From a checkpoint of a small audio frame classifier.
Model: log mel input, arch crnn, activation relu, depths [1, 2, 1], widths [128, 192, 288], rnn gru.
Rows from block 2 of a small audio frame classifier, named by matrix and row number. Each number is 128 + 24 x the weight over its row's rms, rounded and kept within 0 to 255. All counts start at 0. Numbers have three digits each.
Before each channel's rows are labels from the 100 clips, of 14976, where the channel reaches its highest value: "strongest on" is what is common among them. Only what is clearly more common there than usual is listed. The data: synthesized solo parts of chorales (CocoChorales). In brackets: how many of the 100.
# conv: width-5 conv (model.blocks.2.conv.weight, 192x192x5, each kernel summed), inputs 0-95

strongest on: violin (91); note A#5 (56); note E5 (44); note G5 (30)
conv.56:157177142128134155128063166116168106147118128170154133154128127142140170105159134145115105152120143119139128101137151148157164154154082102117162098130032101144153070138162154103128128194116115170128109136148147123148112104125105116145098108124128150074128096136112141128091104128139128143

strongest on: note C4 (100); clarinet (63); note D4 (35); tuba (29)
conv.174:164110140112157094128142128119172112128128167112127143143141080122140097129170128131140141092146122151123163128097128159119144154152104113103159108157128102128107166128109156109101125168128092110108108162143155131094128084141128156135088065139108109064128106117138128110113116143128128107

strongest on: note C4 (100); tuba (91); note B3 (37); note G3 (26)
conv.159:128167128107128128139159114181108125167140116128144149156159142085146145113144128138109090121114104128097154124113142138144145142128131114162113128128124107110143128084153138128127066169149144144099128201130143157114169113128100139101133144114092176102141167165118132185121128158127143105

strongest on: note F5 (96); violin (73); note D#5 (31)
conv.36:163110142095137136164123128112156162143136143147096151093128181128141154128128128136130139109134128128128117148128166128128114159128159128109162146157120088128128149141109128095127092145121128208150145112113128113119113108128125111128153176128134113126168130128128109141089152150128116128

strongest on: tuba (97); note D3 (84); note A3 (55); note G3 (33)
conv.183:128153150121156127144128107104076153147130128111128152105146129161091110128142117121128133118145139148162128111128149143093139163141094165170166118131143115103142108107128160095088144128128142128115109109112094091168124126140140128111126182121110128164107093109106159159150131144113158142

strongest on: note C4 (81); tuba (36); note E4 (28)
conv.35:114123117128145173187116161128111142144139100097128095170158128138170157110114101143128137188196128095095142128161128143151130160134098140116127111118110104111143145173128141113182132188114128152113128158108114125128141084065138133129128081128157124112151141157134098186085109128113157128

strongest on: note C4 (87); tuba (63); note C#4 (31)
conv.155:136169138124165120128105135104120107153128128114115148155128153149162120142128175131115109131172115111099143097110128152111095139128149160142107133128166118137143117171128099135118143160128147152143088150111138153102129144097125165096157116128103141148097194167128165128128165097142066141

strongest on: tuba (99); note A#3 (70); note D#3 (55)
conv.3:115128133142147128110128114107140075159109142115128128133116098110135128128128116107128128128155078148116107128128184079096116127140128103099118166128141141114185114128128169098142114128136128116149128128128110108161128112138101124129076115112122113113091094147140155141110148108138124188

strongest on: note E4 (89); viola (50)
conv.94:094112086166151107097144128086138128137152148153128144116081161143153128144121141128142113148128128138128118114126128128142095111128133141111115138161128151144139166101113128128148133105202123131161178134099168143147152101122128150131161141167106160080148108136128104063131107086128128143

strongest on: note C4 (100); tuba (73); note A#3 (29)
conv.125:160144148128176128099128144128095116165110075132128117148142083188126128176136116169128176080118128177111165081128128148119108138109147146143124145132181128170175160139164142102104154128131128128143094180113150144147151094136128128102125128128128128109128128116103149143111128134114112114

strongest on: note C4 (98); tuba (92); note B3 (32)
conv.179:215144146128128128164128128128128114146105133140077115152115136140117111128114145128119147118126107135128128112128103187129116144104096116151115111144145128149158148128132091142128137153128198110137128179152098113128108117128128145147162166097146128151068100105128148147143128184159155086

strongest on: violin (71); note G#5 (60); note F#5 (36)
conv.65:130128128128101110133112131141128128112128128163136166171117111128108098159128107153105148137142179137169100128128097128103097159108110142108143132161110141145150109148128138150145148037102143110098142146115110145128176133128155114142145112144085092145169132110128160125117143172176129128

strongest on: violin (82); note E5 (81); note D5 (39); note F#5 (28)
conv.27:117143139128156108141144153128128118112128128132076128124099115138107121175141128127060114131118184109128133149118135118183115151112096129110118128128128128182140125108138148097186072086183093181134113100049110155180138112116123130128113150116128128115128111087135105172128153135122111144

strongest on: note C#4 (88); tuba (51)
conv.92:128101140110160163099153114128126156112110128073080147128145112104128128088115130140152163078179100102109154142123128134108127129114135147142128147128128131104117123128158135159112123156115099081095175096151104128100104128155147145116115160110128128117110128104170143128097166105159136108

strongest on: note C4 (95); tuba (82); note G3 (25); note B3 (25)
conv.40:067128099145143142128121124104179128132165144102122087122181123128134128141128128152128142139152142142147103118172128175074137118102110164128105167130109095076110147145128113149171110141099146125129108148091128128109098128112128145105106091055117128143167128128128095127080144128128181117

strongest on: note E4 (96); clarinet (52); note D4 (38)
conv.104:153113142137102108117110141117142137148143090116128128116152114128152160161081141136098094105104092128098143101114155104102078129101113146184135099138136150146097109173128101164144116115109128090128158102128072106092111158136170158142128098083139116128166096129128159161141105118141138125

strongest on: violin (69); note A5 (55); note F#3 (29); note G5 (28)
conv.114:120104128128114116128111128107107128123088125090121116143123128115125112103135153093142170108134128128127128168141105128114175147150128112106141105145140121172112155109138128128110138167107124149167173128128143156146094132083128128200195099194076128167108113178109149138147128106101126172

strongest on: note F5 (93); note D#5 (92); instrument: violin (34); trumpet (33)
conv.169:123146158109136128128139128076128097109112114110138128108140172107128100128124144117092128130128188098128110092162163139135144094098128127109142109138110090153138111161149128165120128128164128128121119128128082147128143094147114127096156175128149116055109111115155114128177108123160146112

strongest on: violin (58); note D5 (39); note F#5 (36); oboe (32)
conv.13:188128121120124128061148086128128095071111127178127149110157133124167138128146110170113114115099146144110115128115128128101126128168148128147161158128116124142113117128109145170164143128166186172117102126111165128176128166128188144088158087072143097111103070118128103160091146077154099144

strongest on: note C4 (96); tuba (64); clarinet (26)
conv.184:133169141144115090143128128130109111117092069155114181127115129080128133091115104156111146143144128128149139133154109113121145114147129160109127110148128143114145138162101148083191104116091156154114087128151115110167093079112166143140121128140116114101112131158112123143143152126128128138

strongest on: violin (98); note E5 (83); note F#5 (59)
conv.97:106096139115167121144128133115142155148119146130150123128111076139143157137132140128123187128128113090118134140109105093142128128128103115144131108128128128175128066126104128096114171133162158147123128103128128143151124128193167038127110128128091112191144128148101128174118108145090158100