From a checkpoint of a small audio frame classifier: norm batchnorm.
Rows from block 2 of a small audio frame classifier, named by matrix and row number. Each number is 500 + 50 x the weight over its row's rms, rounded and kept within 0 to 999. All counts start at 0. Numbers have three digits each. After the name is the row's rms in percent of the matrix's.
After each channel's rows are labels from the 100 clips, of 14976, where the channel reaches its highest value: "peak on" is the class under the peak. Only what is clearly more common there than usual is listed. The data: synthesized solo parts of chorales (CocoChorales). In brackets: how many of the 100, against the usual share in percent.
# conv: width-5 conv (model.blocks.2.conv.weight, 192x192x5, each kernel summed), inputs 96-191

conv.143 101:500535550528500547535467559457594539525541528500478596472457535561446462516453405500435514525479491479450472480544544465490434545500500470530450500399493500429621462548555580538471500440463512534500533398500446500500379464565538612467466425533505552543452598459544498499480457599516565473
peak on: G#3 (53 vs 2.3); G3 (26 vs 1.7)

conv.113 108:464569502495475542472500483510441560557457477500642545595500579508565500421481484511498541524602551479500500483500541440364517635552468569500419529481522455500500436539539419473524510439502511419494513486500500516550550500474546500482379500632614461500495549480475462482500475500500500500
peak on: D#5 (80 vs 3.3)

conv.81 099:528529500405500608478573459548458500443455500510453500500529543533574449500510466499500500415461476474549633525396472519500482572500514381500565567477500406541513540500489500500444514564500400627583478510536500460520503461500522544461374467500500498452539430573463495473480551531463438473
peak on: A#3 (99 vs 2.9)

conv.186 097:539582555580421550528611550481538526561577509527431537418503595550537455500460500452449467489520500581444500570425545567499441457495489439515444509376458550538553500525495518474545457533468500500521539511440454500574451465500676554553466438463500605528539478499530426529547575438478500483
peak on: F#5 (97 vs 2.5)

conv.123 094:484590465532576479527522500470475409456556585567492500524459504449445396500527500541450421461441530456500613500487373531466500531487450552500545549393500454550475500471455500541482538416440588429440544498535500500517439509475388527474395512529536464500533627564420500544511500500529535469
peak on: G#3 (91 vs 2.3)

conv.39 095:475569521404435510474532517500473528500402500492442500447529539543500532475497464528459547466500522562529375500534547467559500609426402452470437491598443500499471527543363465500463551475460530551537434558437552452506371417470409414415567500528474502522473511549500465594500529500443388464
peak on: F3 (58 vs 1); E5 (42 vs 2.9)

conv.70 101:500463500521480460488463500420427505550589500479401461422470454541463528532537473538468448542462511394558483500599442500534545513525457500519473438470500466500500538500464470432401477607555415404500500390500534489500521481532518471535500440518506451600553489474430445536500526623500500503
peak on: F3 (98 vs 1)

conv.149 098:500434456482514500533478528500497550547500454500443539538567452472500544500587470538390563456465500390605500548585503500521500534448500522571582477561598477527486458500464593500517425571468462526490558500494559538461500408475500531529500586493536491500458454439399500412501504437487527416
peak on: A4 (100 vs 3.5)

conv.29 084:500426547500499506504500503580503463531504447476470528540612426406493465540531556500544526360500427524554482444500435562528456473530527537500472500378556490442507500448501437551500468542524500507500408409581594527500614462400561500490450430404405566479483454407572535440544557472537461564
peak on: A4 (81 vs 3.5)

conv.175 096:500625500520405474420468443466519541543538453500454487558466483500518460455484436465503495547500534453515673518475456500500414539429559538465500544423489529493464551451429519500500475500500500448456464500473468500459580647576434599478459498500456592504444500457471500436391513527440448530
peak on: B3 (53 vs 2.9); G3 (44 vs 1.7)

conv.180 102:416474538518553459519594410408500465441500486594466610500522500498462549563540525605500569489539500482548555500512439477512419403502468425539576495559507500473603484533447432503469500500404535389464483561483533538479521545509401542614572500481557447485561566456469550500500439540572493510
peak on: D4 (100 vs 4.5)

conv.14 103:539611432470447503457478437558551466552545463467436516533463501468475500530458534500603557548500500469426583518451500500474551451448581478496440545486573464599500461415571500595476500500500520374452367478566509500390500494500493524435500532482492447556563433459534475497520456621498567440
peak on: C3 (29 vs 0.2); D3 (25 vs 0.8)

conv.84 105:500436666552461529528489468539552478500503522500551526591518500500500457504480519500531470662532456515451456550500387475471412515477468500500477500581531500529461555440534521586503500467539485656459470590413445500437471524587500469535507500512566494468616472454500431535508545474545460615
peak on: F5 (100 vs 2.9)

conv.126 104:593460427502468537566553531500500476550565460500496481500463494429477539476537470471450500500558451500608480476500420476445500527490455614530611500492455520500500441472500473465463549524482518602461430526455552500538590425502576500500544561572467590489500597431412526472506545525473446406
peak on: A4 (100 vs 3.5)

conv.177 099:500553500451622436464538608522482472410530453442437426507390528528599541361555395500477467528539478522493500381460558565500466500478374443581474488471510500566446548468520521443475500437493470526475525519493367506482471500527484500545525501530436555490443600561500502502500557500462477459
peak on: A#3 (53 vs 2.9); A#4 (47 vs 4.1)

conv.122 099:500500454500426596526544500411516477529516500465482557593472495467533558567500549505500473500524500527571500534523502532433530486470611533370527461480556542411500469544499523440615501500539541565476428463440594454577605469526500500556500578500500530404626510453454500453523500476460576427
peak on: G#5 (73 vs 1.4); C4 (26 vs 3.1)

conv.115 095:581472556523469554552500459500651500556523461500549450527537530451500527478534430599609477489441533403562530494532537402533514467487567500601478401549500523465526499479537535558589517541470503555457469500532559500500536490589500530402597516500500526420476473500434500528500567500508499518
peak on: A4 (63 vs 3.5); G#4 (37 vs 3.4)

conv.148 110:499500426500510475560500575470500545517482475544531429500500447554500439598518525537522500558503505472495576429469469427511458540476517624493468602500465548526541537533543539532549498427502486459473402367500425530400500441500532533500475605548452542534402473500450556535445477448543500526
peak on: E4 (92 vs 2.8)

conv.26 096:500412466500454496464463500399537576458589590450533552529507564506429476507582500544596535500508537424500500530500385543532415501606495550454520500582504589560416479500523500480544411531476398482513541488523458580591500457500437500523463500584459500519422417547467429570475434599449567500
peak on: E4 (100 vs 2.8)

conv.169 093:535505492500388403500459457428470468464468560563528515576500544537512444464451525563500500583462451507455471500500561490500537500466474412493435546530684556559442503500504425419474500449567552509531533439569529500503500420394511445496460575500412523500505442474561540548524446579389435544
peak on: D#5 (78 vs 3.3)

conv.173 098:456500500469500500467457434548500500517578500471554533500500500542500394465542573461466500461476441498453500586500538647472436464499540500405453500541585418516468450500471500472500571470474651525546654395543548518481428541619500596442567500430467498566471553431500471500395448500500497495
peak on: G#3 (100 vs 2.3)

conv.151 102:439524493537519526500499519536508500483361500469476391540451478523500469455546439464541500503574487577516461521500373494580607369678584428543468528491491409572392500590475432480478455412468500521536559546467530500500448500468526419397513448531500478533433521406500453500500500540500413533
peak on: D4 (42 vs 4.5); D3 (39 vs 0.8)

conv.107 106:511610500501565461530474500363517500439500470475502510500385526463598467566585559500549500671658528542500491475474430539545459459500410500500523468537526539576500500530527462473529445513503599544459500462437513568396474575485385478533456476584584607430558534526452478602500494477518521499
peak on: G#3 (57 vs 2.3)

conv.189 104:477479448478398515536419455452557577542531520511426532523494634528589422476455492545500500400547475500500594500450500512523462500533455528583528517450623434510425500517441500572558538451523500443500499446557511462472500531577500491464471489420481500529478578521468466623563566468552500543
peak on: G#3 (99 vs 2.3)

conv.101 102:500557461452545503588585455473514556529460469549511500545533484503444489543559417545500392579467499424545573547500485476500524503444535530453542584548373549500493484519530426619443484500500519623549424441541500557565473500473485500523513500500521457428361590550549518475687531499486418415
peak on: A4 (71 vs 3.5); A3 (26 vs 2.6)

conv.36 097:472500538440531544454546500445418466508535560563450500467551469570510500551500399500627500482455500458486578450540504538476499564474500586489385500536500468536500548491500500453532532433599542569500557486425468432522500427444465453461586551438425467567480500525508500561466576591367453726
peak on: F5 (96 vs 2.9)

conv.96 098:415540452462500487503522510557540462593596538544536534474605467500561514517571462528540500479532453500425598550436500465556565500500468500572498460500500612500527444564577522557513416534500467534580500517573470460538554471552500532463522500592552500535500590441554548550539477534440455535
peak on: C4 (100 vs 3.1)

conv.60 098:500482437594576544546452500433451500530569468572500500468440486550500524514500537472548436503480528467496594500482443500431600439500524446414446400500553504468530532540482609533464522442464376615522587474463484500552526545472512475394457585532500462549500472442489587519500524455543500456
peak on: A5 (93 vs 0.8)

conv.147 092:500500438562500566465500515580500419500559519408465627434500500535500476500500497500470585553550500500440538441493495505527539494518528586536500426601513455557500500500470500522544394500494473475569500500544519546434555463500504557500383592476433500410408431472513500538500543529472500500
peak on: G#5 (100 vs 1.4)

conv.3 104:523581465448500592500481512441467500499500532475435609493479475500481409533603393547478461556500543541487497437460500485543461439582487500524615500496473592550475443500451468426387538600572522382431464512447500467470430487435500388500500500514418599532469474532420376550522500573481528605
peak on: D#3 (51 vs 0.9); A#3 (45 vs 2.9)

conv.125 089:518500429500437500500500515552535546477529446473418500567529375503573559500534460566535458471481367486500564553500573500506472537532453436560530500500421418435527443402390523491500537415457500518463532466551561443599516444587539537500458529468525421434416518491500463476512475514525535459
peak on: C4 (98 vs 3.1)

conv.73 103:466523614500446505477456518500500500499542451526407583500531500629500574466527454474560540500458502536517541500568535448386541450463558500605500443383521491474489378464431488497480500489500509560528544447434472500467500466500502531500500563547500561500580500482500570561433464546425470538
peak on: F#5 (100 vs 2.5)

conv.74 093:500578635425446500533541551500521431535456555439425500500549445520473534473555418473577552537614500500491452499536467430448552544598532518441464500565462473579477440523575456434501505500551500483466500612500547451597493500392415500434529538528500423500520528458610500539500550500534500539
peak on: F5 (69 vs 2.9); F#5 (31 vs 2.5)