Weights of a small audio frame classifier: log mel input, 700 steps.
Rows from block 3 of a small audio frame classifier, named by matrix and row number. Each number is 128 + 32 x the weight over its row's rms, rounded and kept within 0 to 255. All counts start at 0. Numbers have three digits each.
Before each channel's rows are labels from the 100 clips, of 14976, where the channel reaches its highest value: "responds to" is what is common among them. Only what is clearly more common there than usual is listed. The data: synthesized solo parts of chorales (CocoChorales). In brackets: how many of the 100.
# conv: width-5 conv, stride 2 (model.blocks.3.conv.weight, 288x192x5, each kernel summed), inputs 0-63

responds to: note C4 (88); tuba (33); clarinet (31); note F4 (31)
conv.23:079128185150104159150047110183112055128157105069108128128155128125082107128193105099092148125128128140128128175144074118146122102111112166173174121128128088103128119114136072104173119109160095

responds to: note E4 (82); clarinet (47); note D4 (30)
conv.141:143062081159104153128128091108123096145147144164128148093163132128100128128156192076123107158142115135116159177107097121190211200128110085144150138133094191134148128159125128186154203128122105

responds to: note F#3 (68); tuba (45); note F3 (35); note B3 (32)
conv.42:140117066113105128083115083186078104128146080137163144098077078081203112104075080128128125157150126096206128161128164155157136096128100128065114128098050095145157128097080192087198128157107103

responds to: note G3 (100); tuba (97); note A3 (51); note A#3 (29)
conv.115:138128107128106109181190172132074158139127194128128183117128072119192178124128057107153077128128107165126111099103151164128124128145137124157171066069181146128152160150164142128104155151107107

responds to: note G#5 (89); trumpet (40); note F#5 (35); instrument: flute (35)
conv.226:097128128134087145109143148077148128105131058128156148104161107141189128147145136089101095110096107128128150128079128172139059117124141128165135128133065128149135112078128122146188128132074111

responds to: note B4 (76); note C#5 (36); horn (35)
conv.9:151088144116104088093128179108240183186055167100148148128164217149104091141124128152068128082080106137128110041073108092157152120145128182146141106145110178128092154168128153131156161128149130

responds to: note E4 (83); clarinet (46); note D4 (33)
conv.204:107140066128102128128140115128097073206070125145128178104155159149139075107135109161170087076079172160100150143106142100128117109120110143193125084102114155128128153113128069128079168173163060

responds to: note G3 (84); tuba (66); note C4 (64); note A3 (54)
conv.223:090125081120185140128110148162128090062120153204171147128105063107086081160128110177176147052154038138104126068091194090134078115114227102146087128102152101140184155207145194074115114177118161

responds to: note F#3 (51); note B4 (33); horn (32); instrument: cello (28)
conv.191:128104128149128143073190120161126084116215113125101176153160111113154166072080149128148109040096171166138138128140095119128177128148199136108147087144128105121143128128108151111128158096149114

responds to: note G#3 (86); tuba (84); note A#3 (55); note F#3 (33)
conv.112:159106102118144128143084097128094128128110099077112086183176140155089128178099100120128129159128119177061086119139132134146128184144140152177170213145126122130128080102148151111116061101111149

responds to: note C4 (100); tuba (55); clarinet (34); note B3 (27)
conv.7:109088189122131084145109128148128172108128144106150088128133073075088128128107153108128128090155072108241194146147110091154167117128123158008195137128062112159165112110144073128070128106095102

responds to: note E4 (83); viola (72); note F#4 (32)
conv.55:097105148121074107151128154102098168137128128111074083199129128098169128202143128145110128156084098141086081101128143129128147153129156145145107131140170145128152119128150089128139112045119186

responds to: note C4 (93); tuba (89); note A#3 (30)
conv.163:144128161091159161083085082154106128118152183154144133152160168176151110136110128143112111116136076136144108107094144098100182190128078128152120118128101167128172128131132097084128128174126153

responds to: note G#5 (69); note G5 (58); trumpet (50); note F5 (27)
conv.125:148112053127091150111105128160158098121121105078102097104144148158155128110076087122189104128179173121128150141107171128128128193090174129131173128135151099106097117128141128145112154164096089

responds to: note G#3 (100); tuba (52); cello (42)
conv.93:154105103095150130105090106124149083128078167135103114095145147128130182162141117114109128128107167128154082097128128089143084067106164216085142192184128169141128128144128111150208172147107124

responds to: note G3 (67); tuba (55); note E5 (26)
conv.102:120149128144100166140169189144161128082147153197108088150111150129152143172128154095179089111128128149151119128119128148080128067144141149093177096168111157128173103111156095107102110198189160

responds to: note F#3 (66); tuba (44); instrument: bassoon (41); note F3 (33)
conv.104:147204127071121080095113101128139113113096151072125128148143130199160143107155184104143165128074132152128207095128069097156128114128116145181099128155084194128158098156091107103178110147097116

responds to: note E4 (100); clarinet (45); note D4 (30)
conv.147:128164173109112165169151154157099119140110143111106094119058147181169070115122169172113102158154146108083127109033108136085108150146112194134122065205148169148170113170115131128107048084132152

responds to: note B4 (100); violin (83); note C#5 (27)
conv.108:128128126145170069128141133149160128134128128133096177118111111133108128128083151128097141128145128168128158099153170128128155101111044099107157096063115154144136128091128150108142102183177147

responds to: note B4 (85); violin (77)
conv.184:099128131100113128116189110163085100143149169089144128143108177141082115179128148128128069094128168143130204128105102086179146078067141182155083158143154108148133128152116128153053134155153147

responds to: note G3 (83); tuba (70); note A3 (39); note C4 (35)
conv.194:167123068145169128081180128100131091115098070117103128113128094080128130173112111155193145128148141117128110091128144118090170075160101128235107104152125134161126079153152128148134110168105086

responds to: note G#5 (100); violin (55); trumpet (43)
conv.101:135103154102136073136128147126090154119128155128172080095152188091128128116091110195201197128144097150128103162148103128128128128128128132145170110110112125112128110125093112105092128105089102

responds to: note C4 (100); tuba (87); note B3 (31)
conv.20:113117144057176115176128128184128110108142123067128093108178106128128181112095111142112060074128140102153127124128100160143178145105109205166145172119113067185122128187191077153090110156202150

responds to: note E4 (100); viola (48); clarinet (34); note F#4 (27)
conv.136:101181143128135131184128147197163079139145108128108125127229123134128081128065128059095112128111144153112128128141088151165113091128084169072128161160166095121217100097093116109108152100197096

responds to: note F#3 (89); tuba (71); note G#3 (36); note B3 (33)
conv.176:084137057128121145202135140187128134128128128101150159140142149135115116155084065131114111089153104128138160108160147128110189075128128128145136138149146129023189153104095140128095147141149119

responds to: note G#3 (100); tuba (95); note A#3 (26)
conv.185:136155115126233199086095054147198079152128139111078113128141129096129072128097167171141116128128150108128128095139128111097182128149106147103153152133128096128160128115108148102098175128135200

responds to: note C4 (95); tuba (71)
conv.166:139128128128152152147185158198157138106144074165106112115120075128221128183169128128115128065134113168191151067096157106194131099129212105115149144123062128130067158146198138104128172114125112

responds to: note C4 (46); viola (38); note E4 (34); cello (27)
conv.268:156147118151106173170153105100128107128133131090051128128148076099136064223133144150175113153109128128098152160105146128128188106128152104128117128158108128155157102088139144150162105159148137